config = dict(
    model='image classifier',
    dataset='photos of arthropod specimens (BIOSCAN-5M)',
    train_examples=48750,
    image_size=24,
    crop_scale_min=1,
    horizontal_flip=True,
    translate=0.06,
    targets=['family'],
    num_classes=218,
    arch='vit',
    norm='layernorm',
    norm_position='pre',
    activation='swiglu',
    mlp_ratio=2.67,
    head_dim=16,
    fused_qkv=False,
    bias='all',
    qk_norm=False,
    parallel_block=False,
    inner_norm=True,
    moe='expert_choice',
    num_experts=32,
    moe_every=2,
    expert_mlp_ratio=0.5,
    experts_per_token=1,
    shared_expert=False,
    patch_size=[2, 2],
    layers=8,
    width=320,
    positions='learned',
    pooling='class_token',
    label_smoothing=0.1,
    loss='cross_entropy',
    residual_init='none',
    optimizer='muon',
    muon_scale='spectral',
    lr=0.026,
    momentum=0.95,
    nesterov=True,
    orthogonalizer='newton_schulz_5',
    adamw_lr_other_params=0.00071,
    grad_clip=1.0,
    steps=4400,
    batch_size=256,
    epochs=23.1,
    lr_schedule='step',
    warmup_steps=220,
    weight_decay=0.02,
    adamw_weight_decay_other_params=0,
)
Rows from expert 8 of block 3, named by matrix and row number. Rows with one number belong to one neuron. Each number is 500 + 50 x the weight over its row's rms, rounded and kept within 0 to 999. All counts start at 0. Numbers have three digits each. After the name is the row's rms in percent of the matrix's.
# gate: expert gate (model.blocks.3.mlp.gate, 32x160x320), inputs 256-319
# up: expert up (model.blocks.3.mlp.up, 32x160x320), inputs 256-319
# down: expert down (model.blocks.3.mlp.down, 32x320x160, transposed), outputs 256-319
gate.83 100:483540431526440532527529429515490498457534507419436488527560419423495557487524451541544561494492522489503495563556507436506445504490563551492476505566513506533542625508559538546464545533434470
up.83 098:507443541440547479552469536457436513551507542543498508464491551453449446467526467433457450517582459568489494419507536555487576517484523534471483596452501511427378384574440489470490535514566406
down.83 101:441562447511563501414574444477502479574545451483535497621526498465509430600459504579517584461525489450457515610465442504547605546517409483525565507481507500504587533459508592432500432510480518
gate.84 093:527513521566462542476522539528621505506390558456385485502479448504510481535470510523505447496552562562496498539547515445476484561465449428565547540564439472546515533476409451453485493552596377
up.84 095:476548555499429479532431457533429519517489628557531477541426570506543448473525502532511521457383480463500374563499494478467542590451524480458475484456498589491453495553485517531495489572427504
down.84 099:459487456463473620499461516491466539504503441522510488418515613439483499551440479516487477513526446597415518501476441469452578498442463556526372507509478560450529517565565499604573461607471437
gate.85 099:506479494440532571485453596478500490460497399426468594445483480457489608531546410446490523510521515499539443545565605487545517506531551447477499556519500566432479553561590456518527419489449441
up.85 096:503486507574484537525499523436447596510462451489499445552512485486458368577503507463393534533597568468431480466497439503528559562538494543527506471486577486426570410512419478475540444489540521
down.85 098:473399493441501482608423475452544621451572490392581538414592407516574618512437484468561445507561523541555551434490476590503482453571456464452512527431593423497490471547487492612533442563436571
gate.86 105:487457383474524462478470520545553490493542498504588497524575462505513517449524490478464566578421401438542454476523531441468513569492468427525518565479502619509456557500556481520481386506529492
up.86 092:509541574523417591511575543453569493492455494550468626498485507473501392436472496471521496516565467545508517594466515504484510428468588522447512539501533434495585507510510585568514609500531568
down.86 095:541410488572484535551603496514471473460565572438427445455568455520529483542464475551464444592442544490588454406477533480502463565476520491549526498476415498496611468523535533465538533512406465
gate.87 108:541535545487632555440527508463478546481538459513501523485451457452506546504520562577460596573502454478505474458503417526569387488493524484516531395566512468488515446501509548482516495476491493
up.87 100:455454468562413448530430530529535438503458566451529415495557483550475467543518459503510465354539495520521508525496562431419610503530497534513455528423544578514495523501518390449491547536443520
down.87 103:493430569565539500472454535505539501389482469439528489507483472522500510488533599505492630527520479535532616509546541487442569519469535367474495492460550544511486450465513579544399550521520451
gate.88 103:429422513541486526513475507485504537533458487445479588482477454478534486515474446513410503577572480523483560489494488558432472477616488433507494537421535483495495550511527577536516449462594445
up.88 098:497593473444458473472545464551540462588514507517408399551470457489433483422477550460564470539487503480551505564454508454469536534487525471455478545548467479458512460489532462436466493527420468
down.88 101:512460517496519457507564518464477611521499463430506455459475486543495575477492452484498559396548376488493519467466469520507575540543492561527550457502472508545495535453487457537597454497605476
gate.89 100:437473546539512524524414466502450573376478484515426518430521541467533426507473524526510508560472505514480601466599461556473501517566493550500422544461521426453574593496448457405562537496556546
up.89 107:427530487443507466575464572453444460569480500551550490538509479423419528618513615566518380466519475510543411561454476489555638490439508407516537452510444545521513507432521514565523468476486490
down.89 103:525536394460590451520436492518482534577443475530510455525511627531459479478521481574475416528555579548530629496495578555456468569574550534543529527546571570496473506492495541492457480609530494
gate.90 103:495577545521483518444491371469536599517535486542488550585516480458375463534419508474526494517558537509431477457559469533520488494568515525463557506510539579463510429513483476479489426404473513
up.90 102:513522566469476444533538538522552413473612536501422547554430619555473432533488402567523450527600449465432536471522473454570606529419469482434606446559544589461576450492467471492530525473512488
down.90 102:498444516438509422465515394464530579485502487529421505429422518362557558570440498508533459522519447561436494422497443540494567575484519599455442524505569515551573539520517512517539531592500455
gate.91 104:518553559499553533419508469624548495513475428470546455495457562443518475515435431543472536479512462501444555511487480471474526412491548503563571519507482563465387578473535568547409549541538477
up.91 101:540461472468428431533495552411493484465541608529472526552591458562481534477500625486527480523471578469498449548492538453566525655499529547421443534544499462460546472579518396480593505450458523
down.91 100:542544486526522528544543451484585571513526524574478463485551517487517582456419437539477509524435448499389579517535451498450387500538519428493459550423478408427476540522501510527654423538519553
gate.92 103:449538572545482455488488460445490513518501572524494551485541570472509528431542433529492490450503556547494488517502603440523512513592491555511471518513397395550516400587470489549491483560528502
up.92 104:510506396541533517494483501564529442436489487453533446513551421489417495535554472525508567572528484461461470587604483546477430479462540512400491525437491562492514596346487500508457521411443505
down.92 099:573520548471448507491446456439586462449534467511532492405508444440453496504422535440456422371502491515489416451476525508563498472558549499485436470579549461495555396560530439519632444445471563
gate.93 096:515524539509555467513555479603530553519554508596500563448443437552548597490466471452445477440526567611500573445551476493647535479493440534541562474476520475582502578519531432456496451447477526
up.93 093:557480566551541424552489557605493467480520416481505517468445464466496477541536497570522537537435440563335501452453536440461516498517585403544503418502551415483466572405449493573469498409508510
down.93 096:565537444536533381501578439462514563514469476584516506443428466448550436450500436426502476537539432561567481579502510474478508492499535526483432526445579545468525508458529520437481480563462443
gate.94 097:520488455468454597446449499437414576589531512422485528550490513546574538466521435607522446487443441455519520519387431493510574465527435434520535439520498504533424531441517464464446514480488515
up.94 098:435514508513470572461498467448470561508482565531496495547444493506487411482527457498520439520555516459579467475432414515539507505552509549481564447522518483538521534490416600457552550558469443
down.94 094:455471483564505527552488495524433559416462510566430509444457564458419477481437558558532534503483491568449443510536493378428474405554484582502520493549530541562436493518470462531480502419495466
gate.95 100:545536575577489550512534477454553481544479565468550515438617481509543449473469623426501520488535516558513519537464565449457494476531440495396518475453592498465526556466530540313513533514487520
up.95 101:532575549569568442534488516555537527532493545458474446450526481598511408463469494440563520525459473496422476516452536443442508436498417495452510556387544522549549544522577547553571553514551486
down.95 105:468588568522521548482563485546541490516422547429534440511478549546577508644431526532419400485515448483441509428517538466441418534500450518547485413504453448552444542438519362523475453612513546
gate.96 101:552490533474468561393449534496497487499599471528517391474549517406550486439478498449478477465546455574485494452556481533431455497460534472492531557518499506565573453570540576461577522487534527
up.96 106:478449490597451451554530516496529482510477517585439523475549491551494499537518508613404514493543505470497453482533475520448576430543437512530604565422513447493424503501491492461510487472412512
down.96 105:495511458486560445528437517522555527551435467616577547485473569485484587474482443403533483482467479494516393471452548486645521525546420449491453415455491503364475542540449536523512535588547509
gate.97 107:578551414434503429559502534487447527521554443517441492536547452405599527466428553473478505488476510437497465445466533451505493469560645490439493525447478542478480524491421442467464478475459495
up.97 106:447446591480535602495460503519531455472458543538542496532436551568472464459546472465519543532606486512490486616493504548481535489502438464535567468575481488559474415488579496541518492504552513
down.97 106:571498529473524465470535549563442487475550516521495506498421540403576420553598467494591455455391481530461432558500538541452559500486568422438482453478435536542515501473504521453438532591523475
gate.98 103:530500458465437426500495544480540561470499520536460429521392535487498513443514517524470476439526519441583576474450560464448525566577502553482536422436534487469568451545488567435497507430551527
up.98 106:504515506546555575467490456446460459506493496454588544440537459578497530609501499444482586533536499564483444558514451554547480450391474466471492598586474501502426476444528513538570496545499512
down.98 104:442588529489566492374465542597504516536511433521517548475619521526468541533530517492476529516587507491579506434519435427629514547503428483486472407419551500530542451533556512478542424530453476
gate.99 082:554543508575569536534478589478537500473470479474462477444497481446523507616464544448490545524513564477462446431428465462545521481532488532465501479536536502486480520481429522474594485510555481
up.99 077:518526499488470526496494484463500462465493443528501574556521581485397547480494509513514552412475389516535562610508461525372484549545526493480553534493513416547484449557578364556448448499417440
down.99 082:420564486448536548596510581492437545526432515532545488456419435464486448466437503572525534515528491470505599619514543435461416500482481472475520486491604574508451510613517449489561547506479458
gate.100 101:521477555539569522545471521535405471519423533460471475607534484503483501393549488455483523569459426519498437458502507519531564601512491475512462453522522525609492503498488523493460418496588423
up.100 104:494539516532534462499371532449463505484483463374538535508454494519535526514522544514489442448525451491540459486434521454489473397429490457395437491532512464471494519498514501480510472594512505
down.100 106:514521515545495419459508539519419510486517531504491523487432536480450562463546520440487477519565478532579469447507467579460541545541538489470480578537449477435465365489558576519577446410565522
gate.101 097:506561500369507501478506507531483507518427522496579422567477570515512397450493513494532555479550522494503492462490483572550570451517472492505473527492539428502483530422366477551444518557547464
up.101 096:486522508529578552437504410509525466468544548523488498494524476450460514466434402540541576515513462428445514540526506558568590492419391475533501605483508450512557491511442435577445510472428561
down.101 090:410490461417502474478503520543510436475524608480529641462516577549575407502464489395454487552557584543531501526520545523475475553533447509440556528514545542385448556532583401598585485531484438
gate.102 100:532534522435459522533475603493541492514447635487588489432546441497530557441501523485479480496482475540504514430516588403515512601577574531379520480491454494436449436469526462501470415427550464
up.102 099:545484518458458538519436536474570543490485461422577504474443567543564504505459571534409511526568446574473611481490576480502537525538516475402492497474503443453493608528530421537471488559476488
down.102 096:458495481441468511489524478442462481503444544539531572504489516490498517497529487501416533491457582451583575431479489527485507540367586380553494457592450516594488480455454467480464445480518500
gate.103 097:490501394497584486586473412541523400491574528447462569453505449488467608538544503518450445538513450556590482453511522484484530509492506531470469472495519434420473577537405485481500570542516481
up.103 094:435470446542514499424522476509495541523545454543519597457527438514414553540577416529515417580462404494645531502540534488461524572443497542489466481489563505449649478562447503517511475574443500
down.103 095:476556544502509427467522523437495593522453520449455454437431452473510432579481533546523511502514450590488473320470527461586576501512578576494493502456471528464597446538583569458524532538504456
gate.104 108:410578449557445499438404440554611492547499536521502505449571500495473469505500579468520531423492463548586531600422448583469507585530517469467461495461538530418493404455465528435512517636530478
up.104 109:451570555574464450433517452564610467485505455479486558474513566492490523380476495479538487432478531491513546597451485632470526525545534431393429419508553496451492500521533510434449456493492538
down.104 109:464466557440463484542527558486562459461563554430500574478538489533528479472466482460498548524442553408560536446451411542500378483358447414522503581523476528524551527471526494482516515519441508
gate.105 089:475475447532555477411533503433417536448488543421411520639542475513646466468525459526540427490542480552405512494629503483543530500419528505496590527499535489465454493501456507500515551449504531
up.105 100:493477505617473513551446522481444490508587414503419609475464518444529542497541505526542533472481431571525580508516477548554477523589569403402511501383520565598488558466512496473468524506510540
down.105 095:518506540476489533516465562520534474529435498406528474437529521470474446479535554452482423561485540494578506495446527538559515450505487407541418413488520486458416476495567488509457493508487491
gate.106 103:456566509519526511459458549475527439489616430516467567526554505470470510540573423509420475525558595506569469479544499488474441496497551507474432499387485523548461388509517407406546461505468518
up.106 096:484474524559459427488512549567478545423487534503468442462445435532571451545514521512623537447447385505521553469527530462494589533464528465516572557564505607473568602385504515441454508526587497
down.106 106:551523571459471491541469551527530616594456451467454445558494451439473467503482501518502542521503484457429539488426468487499465467469427459530448488503433510460480574494506546492502539481529478
gate.107 107:484603524418454594584539492483531456556493412518434449541600471452549606463554466542587506483519462523519425452519588456559531487536538471393370546485502555654438505410453453459439462487515484
up.107 106:511512531477518500681486410444482538527482496509562491553520475400571448464529446520558542563433482364541406467604474538488567531548497473470454477468511430427490496505511473437556574481589493
down.107 103:534511494485549531469527503464466445598517542497573529506424427580532483517481442461574525550543371566487585432515611558469481472560512439497523454485489451490514586552573517604473429559429493
gate.108 101:502501494481474435476570587554524551547429490398518519483448477531407479399415504575556496511531392507520501564454500504458539483560511507574489493562496506461434399516522592481454454483523503
up.108 105:533522607595452560503480422520522543469543455611407503543499545449576586551585515448450490426485582439470512506491477474503469532478555450471548558480484499543590583452519486515468497542511427
down.108 101:532558501527506435458505481473462518575525487413544548434457528480542472505540557459487427467452418534461514569324470459424477509419495556415598528572486458515474521519482430505556538523455442
gate.109 100:532499465435465422522506542542584567528480502529534446504455487546542418409486398569579468461496443496526503399475453497531503414527465477508511559516509521465645496443517550552553411528445518
up.109 105:520493453449466452504508476520594579556477486572539432553516446590523463393460428502536466506503449495538468426519426516473536538476468508527558556542484486395627524481566503528556407468469510
down.109 105:509551462567514542420508446544367482532348452439522481452527414527472462437498580446503614425589532554463422369465402527528465575510622487562492525457504455539492502429442460537514444476455513
gate.110 099:420481580529453461504453522466528456536557434470531562435503565582537503523462481498529488452481481547544403476450500639483533470514471577472527391474512505511461580461510505483502479517446413
up.110 106:401420516467458482543537453497354515454439478474493557508440548537431604525589585450433445546503601568579530470473562543530575485521507470445503475492461492448435554626490530438480487589490512
down.110 101:461468455523442467497477530513521517461597599449580464464492531446581507563499535479567430499460507524532460504526503500453554539491475428538444446475513535530535505457446619565545525419548438
gate.111 097:484528383572507467365548482491517527572498461456490419573562493450564500536486518572476427528404509490493418464493468478534585487491504482481463461536451432506500591498566520447559451498465507
up.111 099:471429330529484496363546502551563535542514478441548469489529466455550434555428490643517460563376628551514490429527392537500612458495487432457497440566488478470508481513560538471602463491491538
down.111 102:558529509461497429548480510535520484567487509504542447514497503485522540559469402349572497468546480539488391502568403527582494527471431509565509484439488556541507511527522492396495493483479508
gate.112 095:546520432419456435475435497532535448400551477612481467502480448481478484464497445418505485548549598530464422498519541441508471474476520497541470525470465502425537543558559453415526461554541523
up.112 092:564496468509537462472481501645476522525455505441536420490562495482450393543491427507497576523405500496487509492614527416469484509427512497439577574582404492568547467533570570472459488463482478
down.112 095:480481542537504483566443482449514438553450615513553496406457493497557476524477435482507461474465603475488540473472446432563570574548445461497538530420389414452390510530544598520516461418533581
gate.113 093:403497488556448450470502542548425528444570558528524531511608548547505484512528537439537483534411463500599494515505493447553489498548475492434454497518595551469540534481520420513527380403485447
up.113 096:470401528600568498527508472510536534604530553615473456507518476513484481421444525511544518542409380392521452586481496489526473564493517442463570495504545506487559476476499522536423464495463390
down.113 092:545468544506510461416487543481474485455545472523515545483509375525425463394476454493457462429562509484543483522442429612473414509535646538506501566496464575390545441475423440512507517520537484
gate.114 088:499547600450534586456494487479542391467555477475410367528564503414431537393571442503595484401434450486535498486548574423417574424545456418493575478383519568541606536538511499402528502473530453
up.114 082:450463541544493475526437519492517459450496450505533549496461464497401539424532449489553573497533557441552572487519490416631541455479484537464557391508515521494467456551534476550551560514487526
down.114 090:570491554512503505566534474442513548594532464460453569508529512495517430549560464560559537590540499521472526593564464533559471449535510561538492555382513450534434476446515457401489437492440551
gate.115 094:565491521493557486522500438600467514490505464523527527535493522462479570508395504469485528410538535520478388521447446451444515433487507486440429505564521555533433447482425488441538434531547433
up.115 094:485487482427455516559483566489576545506510480575465491464507507535509478466542567503644473546456502471460467480538560494526446480479584505566529541498423528442475503570482427548500523424503525
down.115 094:543424499506462516512397538526528476474447461434415414534386472396444556579414392506483566468462480482492498587520436521467522477450511554528587515529443497454456468513518555491449494515474516
gate.116 103:555490496511537520495588432535498474524452479521528556482503432551558495587403597594488507550450506464456479484558482479464575495503571512464538543526491487493543460470464502486483514543392483
up.116 094:472428529516447614481526452485447466581532456500497556514454453595595523465453520474483560477479502444505512484457611533478571502427547459464441562539488473470512487498400469453552532493480514
down.116 100:461506482451405475434533546481440488485506538510461603498488493581571460444414519526420493537405434487458496497504594624476484430535563555551539524494511482571412492577510535529548500543532563
gate.117 108:511551490526492508422440514506512516439557430551504496544525580428489491460533442500492456558513542519552527517512496504466585518512489416615524474442495539524569526520520493500526535462390532
up.117 107:478500480621557469434444525543469461460550447609612491544574591391441506430539397493450395507401504473544520498448513505502613509496434452553477516529475530472532465487528541514492568454443515
down.117 111:627452434442434493464538505453505573499508486588546429503562583561509435478593474580563580483494506543439466547459491482524470461492433467534529493447454528505509535441433460424510538525454533
gate.118 105:466509488590483456505592536520449486506545507477503543434511394503554549518514432509478451500513393442432500569527435521523537462426617459528507460499545386550513510436495487485492465475538428
up.118 104:536510573571518456470547544542420498511448519523566520465490502616590471468461494500455506491506429438388453535457439507445541556388550487502439503462480495444446513421446479617456483493573428
down.118 101:483644420553527528484478554488527408490481478509463422486558476527434486469537544450523425491452447429442551535453488477584459403453491462500512418503451517551516573516499463488446570482437478
gate.119 099:469541541530496445409599523413379469395439516509406488526522481440487649525502520517471515468432527504532495504519409519429492498466563441475526569521474455486564466535547542421616493516513411
up.119 107:543474480546478481433497487381552587482559505452437553482542488560546526450448472509482497464469538470474460515511497613336526488554416436487429599590508468485482461468499496460533445492484410
down.119 100:523451456441515482476477551455453471517463481516426458526527608564533458443518429548524585547442528523518528539490540451470531513416476477557555500450489572494483529554509466473604420542516556
gate.120 104:559419513513565457446455496517462479513523472525493492399373420465569531604472519506498544524475498456547483585496480427464547521565471429630427435552539501593553458404502459499440523469491554
up.120 089:547459501431430563456476540531526510416484482474532494593574404558377580393453506549460524544467465514483465514502521516476517584575505466492451505451541557482421504514486474481568494536467518
down.120 100:540526555477524386544383567506490575556515576594482516518620477595478525526590543487501494516515454548488515402554407471492516420484491540458381532476591459501485475452479520481449446450528423
gate.121 104:467547549566463456466529535520557470469465495503471494575566444558514584442487520436428479473519527526511446436480489442436596440547486432472525466430479522476512468514505550444448508523518407
up.121 104:568440496514413539491470580492537502524479478493490399505576467499511479461502520556459429395565614484460452523562449424513534423444561477474473552413460447527460415517488474427542568430444404
down.121 102:486499541478519471545513494606483473500514485534398434502516487500423608535445462450454495505524529447498519380496451504523574546550513498513469481514603544471417548375549484335572551517488520
gate.122 076:437434492510541465474478530434472478457550507494470499587499465514507529438541467486494482576544432507531487461507428510528572549405552544506328482562418456566487432454450514581540577513597534
up.122 077:439506482529618477414416516530558548547433543463505510586484480470611483484596502450551494516497494579460494548456567516540508455479485561593508467515555463428521534493533485478402537511549533
down.122 076:404535489427523552520573469494491564511554517490484494553426437475505458420510526489450455534509486552446495453557494566541569436514412477526510442572494555489474493419555541507545539461398603
gate.123 102:426494527560578468518490434574572561483482510586418452441486528412501501562530471585519482431569381500475490425537435551511464594475517618513449496490505529461483500464499626529452487591464479
up.123 101:530490489505443528480538525473488427508469475446552576501436487633500530471473622538465506534545478405452615552541517483468490515401591392432619438468478555474471462532559383434470573456501491
down.123 103:491581536558469577525507438470469478559530578466465497586538500424509498498576415462515534489556518505510472459477472434502541516563532584489442475517599592395494436439381540452501467514406451
gate.124 102:530460410551500423518472531569468552582505403500454508502566467445490493481526488623458517596445427461532581474483537482543535459476569455548470540521493486491472418427503426513469576501518544
up.124 101:439592474504449570566451532562506549509472444446407512588520465584550547531551473473499487492487470418504495602416526476477430496485396515512474452511522537448466433528461502474460467508535569
down.124 095:530491531486553416484592514462503487537448384463366492435507535542448498468506480535387485485474479477530535566504526534447488443510502474558513523533558548481458484542477478529524478538520472
gate.125 103:547544480559432539519546404557500500484523447458489421551467502499516411499535538489464553535538550458577604505363437527431559533453553551491476453524600509508331559507502525462470524417544532
up.125 102:541528523559499571572522533550474484485537503467519462517453529517480488485544505537472496598444522467528617444435520420379548507462469471484525490571554500560411534458450471528587465473553628
down.125 106:457575502441582456673554446521507511500446499402535499487546518506604491586521568450441490538515424565518534575489508491543437560522544512585480489519473432498525528479509451487467427482451516
gate.126 100:481535565509545441425512527478531516561424457561471562560501404398463489520527541460497551509494498492503536462534452457495534511457458564569493459572492602552547563448451539503460518561551523
up.126 100:488507514492491456533503462454529488582531506552476505542571444424522485479591561503525522436524414493502523393596471515448579431512440542598498596506426586531525436490431584539498488545533537
down.126 098:506486471460491430530478528442536561522517447482509501465512588529477506429571594594449485469574552604521452494480516454580538513567501452506399411541509457559440522417533477599378472508601405
gate.127 099:518526436517493562525501466548520373478474475548465479537547537535455536535398494419402458582517485438441467528518564400410591554569503486486469527397515449506469509469525613532599465487545515
up.127 097:532539460494540450552457434447538545512458506414522492415578460466391521522520523544518456416407568477509543477584512447463463509542447504495538566559467539375550473512483426465488490518384477
down.127 102:570551513624476505541505570466443533411483495461453454582577456555442511641582508440512484452534574545470576467498451583440502407462460558464535419498458516486554541508493493529500510539465421
gate.128 090:494446436507494568556470551493407495456424561443468489447441477423456532444534465504468586443489478514485461402504503548396441532393459509437423520433533520543494485574451613459618470488510462
up.128 093:515529425495474567469510620440569570464499476401472487492468572564512542490555543495515430505535515518520453544497525477532511548430458471464487538447537520471498540517448535414543393517516440
down.128 095:578500555551497588510485473474455462481407469582464487552500559551468470466450508469581512512442516517528494528473499574545580447521531497388439475440488480466486529510500463494467541484559610
gate.129 101:540577494554511532437491512470571493459420481518559588455489517486461557534524554532516424407509462508505435558499547433524524466517534507543502549522528469443551419533440482495438476521422490
up.129 103:490398472496512506582514514480489520527509503503436462556512485636497492499556426488414523586460522501481526408510448453519447498430460512496473509478542473521490575538543505527567515433521464
down.129 104:465514504418545489591496486487485471542443440452576458518379605301446551438571487457482468541494519480584588547514508553536578520485410567501523476428491592500489446526496536510532491447528438
gate.130 102:503542472553515482529544479500573367462523447471526443457492446567557516612500483557519490395502504481522506487484425480454456542381436498522508531496523505532405429410543567477576517523516506
up.130 102:516455500549465525579459503512500455481444484518521461500469548506626494544471454499580550480462459458520543469532438491402442551429444518525506461536497457485422472450465504508526478521524477
down.130 101:466462490469534527468578467483456425482507642610522537472575456436574418524606402516412522444514536515470447512474539493484407534458472595465590517487490450580438601554501545499422450473515513
gate.131 093:526488444451466394509493520450503417436515462518478462558437566435539450481486506464564490421492470468500506486531524521593479498566565416511474583506491466510506477483548553432613555573540530
up.131 096:457538542434505507391454554478515519456433468548520484503495488488561467528491445590515536538510507524465525443522407522523505451472528472472500417493547503529454518480470560570423450426421490
down.131 099:584471490498471429510450507513520566497441530521485483538450522565586604473550506516557447519464511474545513496480447486504504425437400527466506458494484489498474485477538525541469494394435585
gate.132 100:490469507520486451506525569521485498432477463539405488482494443501477445526453562531482471502548411560482511504414420584478547473505524524411472572541593490540582551568525464438379487479585531
up.132 095:562508531511467496508475521617509520472539510561473503508471536512479469455543555420511571455541585549469550494445489558572487441416504491418542516502499452514523547617458494557433507506568418
down.132 096:474482451552547484483514431457530585476553591493583543528381461543532542428536450456375536538360514401506429573504481453488475521402544473538518471571520506448503401527428484468495577450545514
gate.133 100:609491465522458527537520556533512450403494471528461457430538550425455506538533438517578504544422460524524405376458542399414554469649491424542486445542449545593431583540539513450479519535471492
up.133 103:542477538519440487494590563525551485404481512486461467403598549426443508531518454519511466463412447521519427464464518381425516466603420488566529472526486509548444630538576491454430532602529475
down.133 101:545498504416549468564542512505463465471427448600514430482468495482543495489493483545534568451497471535534468444546452497438443517516470495519418467493529542392634462509557548469531449499402636
gate.134 098:407469498531414538532529502578459481459416527475450530512455446527492437605490454505509490523511455505435549573376559458428448468482496533365494499501507442483579509523473518473612540514521604
up.134 098:501511508443461574468531513584538452516490461513391486506546509533524496561487508595496498463543482453562455539536481458451467464514516494481499514493517485534443548460499560511587504484545501
down.134 100:564415414517527420518488531499481521570455506511560499426496450559444514547565338613468366489502498494602412518561453428492505478505535570522456554508462489585541443460530542597455516593474490
gate.135 111:466421500535505460666472502556439438472591438582480471503559503479455510521480456528474502571457372491458541552481514480472471526445436540452556510485500475456559519512584526480481465579549539
up.135 108:515536433543482399496479487528506482530447466501486523556430452529525540529538462500511470480604569463461447502476495418565541507467523453498539398527533485524527530504493533569451426481447488
down.135 113:556493556498471532566521513467485446428450422484416494603435455506561481527438516517431514558477415464469535490452450553532447499473428543484496504446473491527491524488467531521524544525583499
gate.136 101:495573487482587528438467576604473470527575409453572513626490601537485538516402480494530535529477399441416554524482438412502459501491527602434473435574534548533500449482452507512625508558516471
up.136 102:522500458486469475512540535410555460492548525600473545433511448518475540456551411492499447543511469445467491478605574542531492538474626496523405540456566433460481574498427571443463573501538440
down.136 099:519511426494523421527482461563590494531513485495451429604523363540544567467493595515543460498563450467476362453484543469473560480482574461521532529390477488515473559506536494487520526462429536
gate.137 110:472469570498517502552533528461461433470445475531475477578502495405516560566476497453492477429582488381493493539567586505461434536509482567489503505555446523596526586491581498545468510533556551
up.137 113:495463560522598519549437502547547514467499530540509460491443490506462507537511528467528517361532468483501439558532466526479513502502496551491574507553480458547517502526489448604533612531586505
down.137 113:429506456470448448467449554573498583507490491542483560477499477523521566451501530476523611566461494570540414492567522449498540575476465488483502500502568450451495505521458482408472601503564496
gate.138 092:501504467495554453445563495566528511396601379493457527479483544508459427544510577526463620418480553518494385453508435421465480508502544558625483544542567545566480566520492499464401467520492444
up.138 091:477498548455464597488434456480521545649425577457557443537600430487518527537494420453583383583540420518545529458457555534586521464561497395485445452401447456493469460488503527496542539510518547
down.138 100:483576502503474499432551533543426507491506556470442562504441528431448476426589480441480540537572558591568467433538538534467460580544522469469456550585431548535389600541456414576549522497571495
gate.139 101:603534556467468557550447537481496456479485508505473503524615459524562437488535572582379501522565442475473526518458470492506492453476470445481483435684460450563551479443581486485486450410507481
up.139 098:458527492476506468398533479502586518489468494444571459488402510547390488451483534480546434484460502539538503547564590397452476536519566530413532574443498522390417457516520513521516472611593497
down.139 100:583555458529542492473493427494569553495537600470452521469557415464544467494555589551501511453521507571543523532535420429475476551466467545572504465479506491446383586561458495405462398525455554
gate.140 105:474452476462534522451510469549428558504429484528478501559556461442446475404579489520560486496521492565461498449494484509379484500534543424469292509501482442488493472578545502505569402547580505
up.140 098:422466490469494438470442460555533552538474544523549467514486387518479524478542459593534524429498581533435509466561424512418482533575527466505422435485517526509521477493458537509498455532495505
down.140 102:471468480440465474523520571588482465435491563476492526362488519579584454447529532573514539437566603505485600487510528505445475413466538465475488539447510617514541551477549617475447549539500527
gate.141 102:423509506575457512558482525420498499487495425501444481431594529506486486498507498426500477375547360541545480457498465511485547558535459550556461431484526449454492524583458415475421447531429490
up.141 100:469467550430470473484501456463565569576615529550504463429547463539500573441540498550480610441488474431504508535508476448536416485400541503432465527518533521472591544453497474477497539542567393
down.141 098:480481475514442541624516473458426459632440545535526519436431515439473510537555626511561506496508562508549479425551519426445529517571464502495516574560489489495553485467477499514474532575526506
gate.142 107:500505521545516470414577528519464465454451427567527491535542562487433514444517512523495493487496440441501532445436602405371498543464514472502540426435478575526469486476494560504532474531509451
up.142 108:528523461503411517532587521537473472390511507509579520431465588522558483443598507601561522552548496467416439446440516519464464543418502387541539450446525450489575508441458562468541542557457505
down.142 108:507500509434537414490559556634462568459561498470463530516439544564543429501599487500476460493521598553578569479435551406527411483562517468486484511531523508473493514513454584538493483556479480
gate.143 101:558613487474456499496520538504474536487478493446471515498538515486502507542521463539388415533470516468547583411440553498490507510479347469441505523466412511397570442572480454484544487498497459
up.143 102:473462430476383478474507609439547410450492533505504468604494538504455481541478553481449374493509485509612518567538595538509372523491454552468608410496506466513525547542494511457564465480545569
down.143 104:552497442496543448502560608458465525431394490507548488524579565458541533511484565483525569523451436472340539470550492575469493487498490533465462479557520537510527491439400503430575469575667441
gate.144 106:497478551473416507561529503357479465536455485452494426607457614540469398446484531465513510378575457507358510532566501473544519477489502433515468517495461503534525457417444558592595490560539508
up.144 110:509518440430487478417544438542517533475524439455493410514488636573523408448488558559592513494543445573443455577558408488527503467439547480524498454518504530495581473456448496495538475512446534
down.144 108:497442473494550504433455519496430504502536464522549518464460446482593618495516558478491423408554516591492485500563466517478550484466506453579466565480499517442566538530514425475478561476497454
gate.145 106:540466556428541528533472396497532524539587421539522404525438547445504504463464442510517443498529557545484564476486498555516534520475594526646391498459512486540441565455528440518539436511524461
up.145 107:548514527389560464548505425464562487533503482572511433469418520407494497488449455488532490512485505567512504457553530554492489475445620533527457506413534502513507498452548517507522508554500458
down.145 104:457546512554556559548524387444469469496517479552516486523591410488492479479533503576446533474620443532394506482498540481565588498477553541534486529522571488524510516400413506583514533477499531